{
  "arch": "resmlp",
  "model": "image classifier",
  "dataset": "stained colorectal tissue patches (NCT-CRC-HE-100K)",
  "train_examples": 45211,
  "image_size": 64,
  "grayscale": true,
  "crop_scale_min": 1,
  "horizontal_flip": true,
  "translate": 0.06,
  "color_jitter": 0.1,
  "targets": ["tissue"],
  "num_classes": 9,
  "norm": "layernorm",
  "norm_position": "post",
  "activation": "star_relu",
  "mlp_ratio": 3,
  "parallel_block": false,
  "inner_norm": false,
  "patch_size": [8, 8],
  "conv_stem": false,
  "layers": 8,
  "width": 384,
  "label_smoothing": 0.1,
  "loss": "cross_entropy",
  "init": "torch_default",
  "residual_init": "none",
  "optimizer": "soap",
  "beta2": 0.99,
  "lr": 0.0024,
  "beta1": 0.95,
  "shampoo_beta": 0.95,
  "eps": 1e-08,
  "precondition_frequency": 25,
  "max_precond_dim": 1024,
  "one_sided": false,
  "adamw_lr_other_params": 0.0023,
  "grad_clip": 1.0,
  "ema_decay": 0.995,
  "steps": 32300,
  "batch_size": 128,
  "epochs": 91.4,
  "lr_schedule": "constant",
  "warmup_steps": 1610,
  "weight_decay": 0.05,
  "adamw_weight_decay_other_params": 0.05
}
Rows from block 4 of a small image classifier, named by matrix and row number. Rows with one number belong to one neuron. Each number is 50 + 15 x the weight over its row's rms, rounded and kept within 0 to 99. All counts start at 0.
After each neuron's rows are labels from the 100 images, of 14976, where the neuron reaches its highest value: "strongest on" is what is common among them. Only what is clearly more common there than usual is listed. The data: stained colorectal tissue patches (NCT-CRC-HE-100K). In brackets: how many of the 100.
# fc1: MLP up (model.blocks.4.mlp.fc1.weight, 1152x384), inputs 128-255
# fc2: MLP down (model.blocks.4.mlp.fc2.weight, 384x1152, transposed), outputs 128-255

fc1.474:29 54 40 39 42 44 54 42 56 45 57 46 62 61 46 29 35 86 58 67 44 61 60 63 51 77 51 51 32 55 70 57 50 54 25 62 58 58 61 63 26 62 56 67 27 39 43 55 41 40 37 44 58 67 42 69 50 16 29 40 70 58 56 57 65 38 22 63 58 61 47 69 34 28 81 71 25 72 62 57 54 66 55 74 54 37 45 61 65 58 73 52 16 54 46 36 41 64 41 75 46 55 36 56 42 59 76 57 86 47 42 59 57 27 48 43 19 53 32 63 48 39 57 58 59 51 50 39
fc2.474:62 41 52 83 50 99 45 79 29 78 57 46 66 43 25 36 48 47 34 61 82 70 58 14 57 50 35 52 25 37 68 44 60 55 67 51 39 49 50 55 57 65 70 20 61 54 65 51 41 60 62 48 52 73 43 49 31 35 51 32 52 51 53 39 65 33 52 30 79 43 57 60 48 66 61 30 63 51 55 82 66 32 66 24 13 81 54 42 53 62 55 49 67 14 56 26 68 48 56 43 51 60 60 48 42 41 45 45 36 70 76 45 71 41 38 31 22 74 62 52 44 36 60 33 54 48 41 50
strongest on: tissue: smooth muscle (59)

fc1.178:59 47 39 76 41 47 38 44 32 45 64 52 66 53 36 45 51 78 56 33 78 71 43 43 52 47 69 40 51 41 44 78 68 52 50 32 66 62 52 60 40 76 58 59 68 76 62 79 46 29 56 62 60 68 26 67 42 38 33 26 54 37 70 39 71 37 32 42 58 98 48 53 29 34 41 63 64 40 57 40 39 52 33 60 71 56 59 50 59 56 60 65 48 35 75 43 33 49 18 39 41 76 55 49 34 37 55 60 57 32 48 55 64 54 74 53 83 43 28 49 71 55 56 47 28 65 55 32
fc2.178:57 51 54 65 60 52 55 47 77 63 58 91 82 66 40 39 26 33 49 63 38 42 67 50 57 42 28 51 54 80 68 77 78 59 64 28 84 73 71 60 32 43 57 49 74 52 48 56 73 53 58 61 30 43 59 41 35 60 38 81 72 43 62 48 52 58 71 47 43 32 59 53 55 41 24 52 54 65 62 60 19 68 56 28 47 32 51 55 40 26 42 48 40 62 34 53 48 39 50 76 39 33 45 58 68 65 49 41 52 25 57 51 48 46 69 43 47 49 37 62 66 52 53 35 26 70 38 48
strongest on: tissue: debris (55)

fc1.633:29 24 58 51 31 44 33 42 70 49 50 32 58 68 24 63 54 48 70 77 54 50 22 57 55 42 28 58 41 43 65 53 50 72 27 36 27 47 32 54 42 53 66 50 64 87 57 65 13 46 44 37 52 64 43 47 53 41 55 60 67 58 80 63 46 47 54 19 31 57 54 56 48 56 30 68 36 25 46 61 56 29 52 53 65 58 39 33 58 63 53 65 39 44 70 34 62 49 35 33 52 50 51 77 59 41 60 16 32 29 46 44 30 86 64 43 54 42 57 29 56 44 61 50 48 67 48 17
fc2.633:49 50 69 70 24 51 42 71 56 58 34 39 56 70 49 55 42 42 55 48 26 48 74 54 39 39 51 68 47 70 58 54 70 45 40 30 27 45 36 70 58 44 38 43 83 65 52 52 50 16 47 38 46 40 76 57 58 72 76 73 40 48 55 63 58 19 64 46 70 59 42 53 21 61 59 58 73 65 56 34 28 65 28 21 46 51 55 31 62 53 29 41 69 52 68 77 44 70 57 47 31 59 30 54 34 61 57 37 58 51 54 57 58 37 66 64 39 61 39 62 65 40 73 78 37 63 36 42
strongest on: tissue: debris (37); tissue: lymphocytes (31)

fc1.86:78 66 16 17 80 44 52 61 67 50 47 70 28 58 54 61 41 35 25 56 45 16 50 41 18 71 53 36 45 46 51 21 37 37 49 79 56 40 37 66 26 67 36 41 58 64 57 49 20 56 51 43 55 38 80 59 62 47 45 38 27 59 21 50 37 74 43 67 54 50 38 62 47 65 44 39 49 57 47 43 76 52 42 84 58 33 75 32 27 45 43 50 62 56 54 27 52 36 38 50 43 54 60 56 56 74 72 60 24 56 62 46 45 64 36 56 64 33 53 50 37 11 52 51 30 47 64 36
fc2.86:79 32 41 47 43 08 86 33 66 35 59 27 64 55 63 49 51 34 54 36 52 45 59 63 50 47 49 83 68 42 58 60 14 64 55 36 59 86 32 70 67 69 57 23 79 58 51 67 63 31 70 58 38 55 32 48 38 57 28 36 49 62 44 57 18 40 56 48 68 63 49 48 53 65 60 35 52 36 56 59 57 65 61 40 63 47 50 43 67 53 42 21 57 71 34 58 24 36 52 52 43 42 80 32 31 21 61 25 60 40 40 42 29 62 42 52 53 48 57 39 47 36 67 73 41 71 38 67
strongest on: tissue: lymphocytes (90)

fc1.228:61 58 45 31 59 35 73 80 50 57 39 22 36 26 36 39 45 53 56 49 62 60 39 69 58 56 52 56 41 33 52 55 65 41 53 35 46 45 37 62 25 24 46 44 48 51 56 78 57 31 24 43 24 53 36 57 65 84 61 22 27 45 56 43 74 65 39 48 55 47 54 50 46 49 41 58 54 29 38 41 53 51 52 65 71 46 24 44 38 48 22 64 59 34 80 33 52 71 59 58 53 48 64 70 35 36 56 29 26 45 50 51 65 43 65 45 99 59 50 35 06 57 51 22 34 65 48 83
fc2.228:51 49 37 60 57 23 49 51 30 34 53 45 47 55 46 68 37 65 51 64 68 72 36 34 30 65 67 38 64 83 63 67 51 29 39 50 91 67 40 71 49 55 34 64 86 33 65 69 63 41 53 51 40 40 68 42 43 86 56 66 72 32 50 54 68 24 73 29 39 46 42 70 27 38 42 78 58 57 28 64 75 72 33 40 49 48 45 49 51 25 62 35 46 76 66 61 48 39 77 51 42 62 35 42 25 55 43 46 62 28 69 69 45 42 46 64 56 89 42 44 37 41 34 17 60 40 15 36
strongest on: tissue: lymphocytes (56)

fc1.542:43 45 48 66 65 63 46 32 71 37 27 42 49 40 55 53 56 68 19 49 29 58 59 57 54 49 43 38 54 52 77 24 45 33 56 55 57 24 55 27 30 50 56 46 53 50 49 30 52 59 36 71 67 49 19 56 51 40 38 54 48 55 62 67 22 44 49 34 70 45 30 51 51 63 65 54 54 64 55 46 48 49 65 53 30 44 41 59 64 04 56 85 34 32 59 61 40 58 49 44 70 57 47 84 56 73 50 55 26 33 28 79 64 08 51 67 32 52 57 49 48 66 44 58 42 69 35 56
fc2.542:68 50 55 50 80 67 60 55 58 67 50 50 25 45 58 52 37 58 36 54 41 24 62 39 73 67 37 48 73 56 52 78 59 63 44 59 56 52 36 72 61 37 49 43 63 37 37 51 53 60 34 44 32 30 11 47 55 41 58 63 10 52 51 59 42 52 61 57 65 31 14 54 36 39 31 78 39 40 52 49 67 49 53 53 27 31 26 51 25 21 68 26 62 50 63 56 61 60 31 70 70 54 42 32 63 53 41 68 58 69 57 88 30 47 30 57 62 47 50 51 56 33 51 43 65 49 38 59
strongest on: tissue: mucus (73)

fc1.162:55 40 61 57 41 43 32 58 28 57 56 30 50 26 28 39 59 51 61 38 54 34 76 59 48 52 60 44 55 66 59 38 39 62 32 62 61 48 76 40 60 52 24 23 66 62 65 73 67 30 43 64 23 16 33 54 51 55 41 58 40 44 63 56 50 57 29 41 40 62 47 40 66 62 93 56 59 42 39 25 75 58 46 24 69 51 54 11 42 59 34 65 72 63 63 39 42 55 46 36 40 52 50 68 76 19 61 46 11 63 67 60 49 35 37 59 66 58 51 49 51 18 40 42 58 57 26 78
fc2.162:57 44 40 67 61 50 36 51 31 50 53 59 74 50 55 22 35 43 58 39 50 41 57 55 64 48 53 27 71 69 32 45 59 39 69 46 53 53 54 43 35 38 49 30 50 86 38 57 30 53 67 66 21 42 50 19 47 64 67 46 93 33 68 47 65 45 36 66 49 37 65 55 33 29 23 44 53 58 72 51 38 92 29 45 43 68 58 54 37 44 41 58 41 78 47 39 57 76 64 53 45 52 51 57 55 46 54 38 63 42 54 57 37 45 74 64 38 45 38 36 73 43 82 29 45 64 56 75
strongest on: tissue: debris (36)

fc1.575:64 44 36 34 45 63 73 56 76 38 34 66 62 30 37 55 32 21 51 77 68 56 47 43 30 59 80 25 44 56 30 27 60 74 61 43 70 37 40 41 39 35 34 64 76 50 44 79 46 62 41 60 42 43 66 58 42 49 60 44 45 38 86 45 51 62 47 59 43 22 72 58 50 61 59 34 86 27 43 71 59 51 58 78 55 40 25 60 70 41 44 61 35 51 54 28 54 67 44 63 83 50 33 52 36 80 41 54 59 15 62 56 30 60 58 61 31 55 51 72 54 31 42 30 50 50 33 60
fc2.575:51 59 70 59 63 32 30 68 57 58 64 69 42 24 42 61 24 52 63 07 46 66 23 79 53 57 23 54 42 69 73 78 41 37 33 41 71 62 23 53 51 40 48 64 56 38 47 35 59 65 54 07 47 30 31 58 74 43 29 79 42 42 22 54 45 41 47 24 43 38 56 64 52 68 50 72 52 46 71 49 68 77 26 59 58 56 23 46 27 62 42 48 52 24 45 58 52 60 78 56 48 63 63 43 63 45 41 49 37 43 67 63 47 53 26 32 37 47 48 49 59 61 36 29 74 35 28 48
strongest on: tissue: mucus (45)

fc1.279:38 41 27 58 19 41 39 65 45 49 50 56 26 62 53 31 58 57 52 31 23 44 58 38 35 51 35 72 38 52 35 49 66 73 58 48 34 67 44 37 55 31 29 38 44 70 24 52 40 65 49 63 44 64 45 47 47 52 35 41 59 48 51 42 76 15 65 92 30 71 65 37 31 92 49 75 46 43 29 59 35 48 70 36 55 64 42 40 78 56 52 47 84 37 32 43 69 68 45 60 20 41 52 43 61 56 68 71 88 58 42 47 67 43 40 20 73 73 43 58 53 34 26 46 75 43 51 36
fc2.279:57 42 44 46 58 65 63 62 16 36 69 41 44 63 70 75 38 46 41 55 53 37 51 41 77 24 45 44 25 65 50 37 49 31 40 48 59 55 54 23 26 60 52 39 41 41 61 51 49 68 52 67 36 77 35 64 53 60 55 58 55 54 45 38 59 52 57 66 47 52 41 01 45 19 59 55 30 34 50 50 54 54 22 11 37 69 52 60 52 50 80 78 43 53 50 55 59 46 29 39 27 73 65 45 49 73 69 47 45 67 57 70 62 45 55 89 75 07 44 52 62 62 34 31 72 76 43 57
strongest on: tissue: adipose tissue (81)

fc1.85:52 54 55 64 43 24 50 78 51 42 61 51 60 54 33 53 51 73 99 29 22 43 40 51 72 57 29 45 55 64 74 37 58 66 60 60 36 42 44 48 56 57 72 57 50 39 60 29 35 26 20 39 67 63 35 40 63 27 40 63 28 28 82 71 27 59 52 39 52 44 51 43 57 39 70 61 55 55 57 48 59 62 61 56 35 56 23 58 23 86 45 52 97 21 70 47 31 49 45 62 45 61 57 31 49 50 46 40 34 60 42 42 16 40 54 25 43 39 62 35 48 45 51 39 40 60 57 51
fc2.85:59 53 56 47 38 55 51 66 48 68 29 77 40 43 56 36 34 51 45 85 48 61 75 56 41 56 53 69 41 76 34 74 48 57 79 43 65 53 49 60 50 44 37 37 56 53 57 35 32 30 64 65 53 33 43 21 59 36 40 39 67 45 41 59 62 48 48 47 18 46 32 54 42 74 22 64 71 70 55 50 29 38 41 38 24 29 45 34 27 20 38 37 58 55 62 65 49 50 39 73 51 48 67 68 38 45 50 43 69 57 52 42 87 43 48 43 54 63 59 58 42 44 56 26 53 71 50 77
strongest on: tissue: lymphocytes (57)

fc1.341:38 61 47 54 44 49 41 71 51 24 40 66 55 67 42 76 31 49 57 27 71 49 54 56 53 77 36 45 60 52 45 62 51 72 46 55 52 68 44 32 43 58 53 32 44 56 61 50 59 26 20 44 59 45 35 80 42 58 29 42 34 54 72 23 47 87 71 54 29 49 50 50 56 52 53 55 45 54 39 51 35 49 60 48 34 47 68 09 55 86 29 52 52 41 55 67 59 31 33 56 40 40 23 52 60 31 48 62 59 45 23 34 32 89 54 14 51 45 34 39 89 33 50 64 56 41 47 41
fc2.341:55 61 51 63 57 41 75 60 50 52 40 47 52 56 52 40 72 69 47 73 63 53 64 62 53 62 65 76 76 77 38 66 48 43 62 48 47 60 27 68 69 64 60 69 61 34 36 47 47 53 63 65 61 49 85 44 41 44 45 62 58 64 31 62 36 70 50 33 53 38 31 43 65 68 36 66 45 21 55 54 50 74 55 38 33 31 72 61 57 30 19 53 52 55 57 54 37 61 49 63 48 31 26 56 53 18 72 28 59 64 36 42 44 50 52 67 42 61 42 65 19 38 41 60 53 61 78 35
strongest on: tissue: mucus (32)

fc1.26:48 19 21 71 59 50 41 47 65 49 60 43 50 66 36 42 67 61 53 52 44 54 54 60 81 66 65 65 63 47 24 50 60 24 47 27 40 60 62 60 69 49 69 74 55 39 67 34 64 58 52 72 53 53 34 22 54 88 48 52 26 61 42 49 46 33 50 46 62 35 44 57 42 49 80 70 57 43 65 59 49 64 43 75 43 74 60 63 68 39 40 53 65 51 61 35 41 81 49 61 50 62 53 36 38 33 62 35 57 48 55 54 36 39 16 59 54 50 67 43 59 32 35 34 56 50 53 62
fc2.26:36 30 49 50 85 46 35 51 28 44 29 79 62 54 58 65 43 79 25 58 49 32 29 50 41 57 56 06 27 46 44 34 53 43 41 87 63 42 77 43 48 62 90 47 65 46 57 52 57 50 35 54 52 22 54 40 43 35 47 59 48 27 47 35 39 46 59 43 36 72 49 45 67 75 54 63 64 50 42 56 43 70 22 49 75 26 67 81 32 63 61 31 52 51 34 31 63 52 73 51 08 52 55 48 28 27 65 48 29 50 73 52 41 54 37 30 70 62 57 37 58 58 43 24 58 42 42 32
strongest on: tissue: lymphocytes (43)

fc1.221:41 49 38 57 25 62 63 35 59 63 31 58 50 48 69 73 46 07 46 70 33 14 31 71 72 54 54 48 34 47 42 51 52 40 46 34 64 63 48 22 53 68 38 61 76 62 60 47 68 70 49 28 44 57 59 64 37 56 63 84 00 61 30 54 46 51 56 42 79 25 49 38 65 65 63 53 61 93 63 58 25 35 45 22 93 55 42 42 37 29 44 63 46 22 28 46 19 95 41 35 45 52 41 66 33 66 61 66 62 65 47 63 45 36 66 33 69 64 31 51 40 62 40 58 75 50 64 41
fc2.221:47 66 82 11 41 60 52 35 49 51 44 68 38 10 74 39 64 69 56 60 73 73 65 63 54 32 32 51 48 53 59 44 62 80 60 70 36 57 39 55 52 37 65 32 61 52 59 38 30 43 28 67 47 58 30 69 39 51 63 66 54 58 12 53 63 44 31 30 28 72 55 53 32 52 38 47 62 46 23 33 56 40 52 86 31 74 69 31 44 66 44 53 45 54 47 45 45 32 81 46 61 50 48 59 46 66 11 78 52 47 63 50 39 40 49 34 29 32 12 42 58 42 27 80 65 38 21 36
strongest on: tissue: mucus (39)

fc1.180:55 24 63 69 57 54 81 54 59 38 50 30 35 79 53 24 38 61 43 62 50 38 34 49 35 61 69 53 42 64 46 41 94 56 48 52 30 37 49 55 57 46 25 42 41 63 38 57 50 59 49 36 28 49 43 83 46 51 32 71 64 44 47 43 42 58 57 48 39 45 40 36 63 61 66 72 40 37 43 42 82 53 51 53 57 58 72 55 24 82 72 61 72 40 39 15 57 27 43 62 62 44 24 67 68 29 38 41 34 80 56 89 54 42 31 39 66 73 42 21 43 51 43 40 54 48 58 74
fc2.180:21 52 36 33 39 26 65 42 33 39 55 60 57 59 52 64 46 47 25 38 45 43 56 42 42 61 44 49 47 49 43 42 45 40 42 24 65 59 49 44 85 48 64 44 37 32 79 51 51 50 40 46 31 60 39 39 54 52 54 54 70 39 30 48 41 55 54 66 69 80 57 36 32 19 70 55 30 38 58 57 61 51 44 43 58 47 71 59 14 55 76 67 53 45 56 56 52 77 38 20 21 34 53 45 54 60 54 34 48 64 40 34 48 45 55 66 26 49 54 60 41 62 33 32 58 46 65 61
strongest on: tissue: adipose tissue (97)

fc1.405:59 41 36 75 25 68 53 57 61 44 59 32 65 59 69 45 43 53 64 45 99 52 47 65 64 38 48 59 38 45 50 34 34 63 59 65 69 66 43 51 39 46 63 61 86 70 53 28 28 46 59 55 59 54 61 54 61 34 75 53 62 44 68 57 28 49 81 24 42 55 44 59 63 54 69 54 58 48 53 63 60 14 54 42 89 70 34 24 54 56 61 53 45 37 65 42 51 35 68 54 33 65 28 52 68 28 69 50 53 56 56 38 48 32 38 44 45 37 51 33 54 53 76 52 66 52 54 16
fc2.405:66 43 39 79 46 52 43 53 51 77 30 46 28 80 45 43 43 46 34 52 52 51 67 39 24 50 75 55 39 38 56 41 71 42 36 41 43 69 84 64 57 59 37 35 47 79 68 32 43 29 68 57 44 52 73 74 79 35 51 62 32 69 86 59 25 59 63 38 45 64 52 47 54 50 43 30 51 36 66 48 36 32 36 61 44 49 46 40 66 37 22 41 38 34 61 51 45 18 77 66 61 49 48 42 44 52 24 44 37 46 45 76 50 55 64 17 45 56 41 69 61 46 58 23 74 65 65 39
strongest on: tissue: debris (41)

fc1.734:54 49 28 53 23 58 56 58 45 36 63 60 43 75 57 54 24 41 61 55 49 32 58 98 66 51 63 48 63 37 69 43 73 40 66 00 39 56 56 41 65 45 50 76 62 54 59 51 81 52 53 47 37 34 45 67 40 73 42 59 32 44 58 40 38 34 61 56 47 70 49 29 11 58 44 65 43 52 38 59 32 34 49 56 33 64 49 56 34 46 46 61 52 55 62 33 73 61 19 29 66 47 58 61 36 45 29 76 61 55 70 66 60 38 42 48 66 44 55 63 45 68 35 69 62 51 49 67
fc2.734:46 36 72 59 37 33 43 32 46 61 64 45 44 39 42 47 28 54 44 82 20 53 28 42 26 37 47 38 67 46 21 55 42 34 44 46 58 71 53 34 53 65 44 64 36 35 51 69 35 73 64 52 38 45 35 50 68 32 48 38 49 69 64 31 29 44 38 60 30 68 60 56 73 47 30 46 77 63 59 68 22 59 81 39 24 61 38 60 43 54 58 55 29 43 52 29 40 56 61 53 71 37 45 29 55 35 50 84 57 28 62 49 59 73 49 49 48 27 53 43 43 78 34 49 44 73 33 84
strongest on: tissue: mucus (36)

fc1.12:34 80 39 35 55 45 35 46 54 37 42 31 46 41 34 59 54 32 37 50 32 28 44 52 67 47 36 47 80 36 50 49 66 58 94 74 42 33 24 50 54 63 57 44 63 41 45 74 46 33 54 72 62 46 51 45 53 76 76 68 34 23 69 37 47 28 61 55 49 44 47 60 60 36 05 37 45 29 35 76 46 37 57 57 46 49 45 42 55 30 24 31 47 38 45 50 58 58 33 45 58 48 45 59 47 57 49 41 44 27 49 59 53 59 49 70 83 89 59 57 64 58 25 46 37 47 61 43
fc2.12:38 43 65 82 26 30 58 18 53 45 62 46 45 53 34 73 33 61 51 34 56 80 64 51 76 28 23 54 50 47 46 68 55 75 72 52 45 51 82 21 55 39 58 39 59 49 45 37 75 55 27 62 55 65 49 41 60 29 72 15 64 64 53 62 46 41 38 52 55 55 30 63 52 51 58 34 50 41 47 69 68 29 59 33 53 78 47 34 59 57 52 53 42 29 48 49 84 57 68 41 53 52 62 52 75 53 49 32 22 51 48 41 70 48 60 10 56 59 44 48 21 50 53 70 19 49 35 73
strongest on: tissue: debris (41)

fc1.173:35 53 41 72 27 52 55 45 48 76 51 55 60 40 47 56 35 41 28 58 40 42 50 52 70 34 77 52 80 85 69 63 52 23 76 71 27 42 19 42 59 59 75 35 24 65 64 58 72 38 59 65 68 69 40 55 54 31 70 37 47 42 60 53 62 42 48 34 35 72 40 63 54 46 28 57 67 53 72 47 57 54 37 21 66 31 45 64 24 43 25 45 45 19 46 36 47 54 43 52 62 53 51 66 70 39 36 66 78 20 64 51 27 64 48 58 74 60 41 48 49 34 60 71 31 74 63 41
fc2.173:65 36 44 45 34 07 41 52 49 50 50 40 44 45 25 59 53 54 55 62 19 51 42 64 51 54 65 45 46 30 44 69 42 57 58 22 65 54 59 45 47 39 30 43 17 65 76 27 43 49 36 68 65 43 65 40 55 51 50 38 41 53 59 42 39 45 31 39 79 38 34 60 53 15 37 52 44 40 66 62 62 57 61 48 55 59 78 30 27 52 65 48 27 63 53 43 61 19 61 46 55 27 64 26 63 61 51 59 48 53 44 40 43 49 43 21 73 44 35 51 37 56 37 53 57 35 59 54
strongest on: tissue: debris (50)

fc1.309:61 56 47 42 62 40 70 43 49 75 56 48 34 65 50 42 53 39 46 51 54 74 63 51 64 72 50 46 80 55 18 48 20 51 37 60 23 77 34 47 62 53 36 50 11 33 35 29 64 43 53 41 37 61 57 57 39 44 61 43 42 67 16 39 66 52 80 20 40 65 41 46 57 48 60 47 39 63 48 31 76 68 67 42 60 37 70 56 34 30 58 39 55 35 27 33 49 53 30 57 45 37 55 44 36 48 31 49 56 56 64 66 63 31 44 34 44 58 58 33 40 73 53 45 84 40 59 89
fc2.309:38 47 38 75 71 99 41 46 36 51 72 51 55 48 40 47 41 41 52 64 46 52 51 35 32 26 49 32 56 51 37 86 47 44 31 40 48 48 64 52 79 75 41 68 60 68 49 46 49 27 40 41 61 52 45 12 28 44 32 32 50 52 62 32 69 46 57 67 58 33 45 40 42 69 35 31 34 48 48 39 26 39 53 35 46 60 29 28 46 44 80 79 50 16 66 60 51 47 58 20 42 44 50 66 66 84 46 52 27 61 75 46 29 70 76 47 46 52 52 75 66 26 43 10 62 44 46 51
strongest on: tissue: debris (39)

fc1.357:51 60 37 37 52 47 43 30 51 45 64 55 57 25 33 57 48 06 46 43 32 37 33 43 74 65 18 43 65 46 84 66 51 68 53 82 62 64 52 27 20 67 41 32 64 62 48 55 29 46 62 43 48 51 66 00 55 66 69 69 53 33 43 54 49 55 75 52 25 21 80 41 65 72 47 10 38 45 58 23 58 45 45 22 48 36 32 66 66 43 52 60 25 34 48 55 51 41 33 57 64 39 75 43 62 64 62 15 44 43 53 56 53 82 38 49 52 52 58 46 59 43 59 67 53 65 37 74
fc2.357:52 59 29 76 59 50 66 57 22 26 64 54 62 47 53 42 38 51 56 51 71 52 99 40 63 24 53 31 58 21 51 60 80 70 50 61 18 42 48 39 60 60 43 42 73 43 36 46 28 56 57 45 57 86 53 18 64 49 25 47 67 47 26 76 44 45 37 37 44 53 62 51 65 78 24 55 59 58 62 49 19 52 48 45 52 53 53 43 37 49 64 55 43 30 28 64 74 30 85 62 44 50 73 44 61 56 51 36 11 56 28 32 55 43 60 61 22 56 49 55 34 42 28 54 58 60 22 34
strongest on: tissue: smooth muscle (31)

fc1.234:48 50 31 87 61 43 55 68 31 00 35 71 54 75 46 54 43 36 63 39 56 51 29 18 56 30 29 68 51 45 40 44 73 40 50 57 40 88 54 46 25 69 48 85 49 26 38 38 16 43 56 41 38 23 47 63 59 66 70 89 61 34 60 59 51 60 55 46 40 57 76 58 47 60 75 64 63 54 43 49 68 59 39 71 63 44 65 29 47 47 55 69 47 12 61 48 60 43 43 49 67 66 33 57 43 47 37 29 30 40 45 45 55 41 46 47 45 53 48 73 62 27 70 26 63 89 60 31
fc2.234:38 43 41 57 36 54 74 48 75 36 43 16 38 45 67 62 82 53 44 51 52 62 21 50 39 52 83 49 34 39 36 38 61 51 36 50 56 38 49 60 46 58 68 46 27 27 40 34 40 57 41 48 37 54 49 52 64 73 57 24 19 28 67 71 38 60 34 21 67 68 52 40 57 49 85 31 36 25 71 54 20 44 39 59 19 51 59 58 52 53 60 54 45 67 47 40 39 64 43 30 09 50 57 57 51 61 35 63 44 58 49 50 21 57 55 61 37 67 55 48 62 53 51 15 51 51 29 41
strongest on: tissue: lymphocytes (35)

fc1.290:48 44 53 36 40 31 70 50 35 50 45 74 39 65 46 41 47 51 34 58 25 35 44 61 56 56 45 75 40 65 49 21 90 75 36 50 80 42 25 53 44 39 65 52 44 30 70 52 69 62 62 79 47 76 32 85 46 56 67 72 63 40 69 30 38 53 37 56 51 41 53 53 45 64 49 59 66 53 39 65 58 21 36 52 53 27 44 36 50 44 23 50 40 44 69 80 52 78 63 53 80 57 54 73 48 82 38 71 44 54 41 55 43 69 35 54 53 55 60 57 62 46 39 39 37 43 46 59
fc2.290:65 29 68 55 52 32 32 55 75 28 19 34 48 58 55 57 31 58 42 34 27 80 48 52 65 67 48 37 32 54 73 79 38 32 55 59 34 38 43 49 58 36 39 36 45 28 54 52 62 39 74 57 53 40 12 79 54 62 52 52 63 36 61 71 69 40 76 42 64 47 34 74 51 67 81 68 79 78 38 59 61 46 37 37 34 52 31 41 44 59 43 39 42 38 51 65 47 53 57 55 42 75 42 63 41 58 37 37 35 63 95 78 38 07 49 59 55 48 70 31 33 67 48 45 62 56 17 56
strongest on: tissue: lymphocytes (84)

fc1.75:46 46 68 39 57 68 64 45 69 55 55 32 39 60 52 69 43 46 60 26 58 51 69 58 40 57 52 57 56 57 64 59 38 34 45 42 54 68 68 27 36 42 68 47 30 42 40 26 52 46 41 60 51 76 67 61 31 28 29 87 54 39 66 66 45 37 62 45 48 53 60 33 25 66 16 37 57 56 53 38 34 18 68 58 40 43 69 59 30 46 57 24 75 44 33 45 51 59 70 66 41 64 72 54 61 54 32 52 24 52 60 28 45 32 72 50 29 38 68 49 50 00 56 26 51 69 57 35
fc2.75:53 50 35 76 65 49 52 41 44 33 69 33 43 39 55 61 38 49 38 52 55 68 64 40 36 59 79 69 49 71 82 46 57 44 37 15 62 56 61 26 28 70 23 60 47 29 42 52 58 67 49 59 37 50 47 59 20 50 49 49 33 65 35 61 66 56 64 77 52 57 66 49 33 62 35 29 52 75 37 42 66 85 51 40 50 55 51 77 30 52 60 40 43 62 40 75 46 41 30 53 43 66 70 55 46 72 39 51 69 00 51 48 58 70 47 36 54 53 46 59 28 32 53 54 40 42 41 74
strongest on: tissue: smooth muscle (62)

fc1.80:47 49 57 58 42 59 27 63 23 51 50 53 73 51 36 62 54 65 45 59 29 48 28 37 60 48 65 41 34 69 51 51 42 58 47 25 12 42 42 52 51 38 39 37 62 63 61 11 30 56 48 39 55 72 43 55 45 37 69 84 41 47 72 84 55 53 49 28 53 48 46 36 56 45 70 39 55 67 61 35 49 39 52 31 22 49 69 56 53 72 53 60 59 40 69 47 30 81 30 20 50 77 30 25 27 06 51 60 29 33 43 36 36 46 60 61 43 37 78 33 51 01 79 38 41 66 54 62
fc2.80:42 47 50 57 24 44 59 50 51 63 43 80 30 62 51 58 49 45 51 78 48 77 60 56 69 57 52 81 50 70 33 69 63 55 67 38 40 47 58 69 46 65 36 80 58 67 63 29 65 48 55 67 40 32 64 42 55 33 36 47 67 41 83 75 64 46 63 30 20 45 38 53 52 35 24 55 60 66 34 25 26 47 17 39 20 28 51 56 36 14 34 33 84 61 68 45 53 65 30 76 58 62 44 48 49 54 44 57 46 57 54 53 61 61 47 52 70 70 60 51 52 28 70 46 71 33 40 83
strongest on: tissue: lymphocytes (42)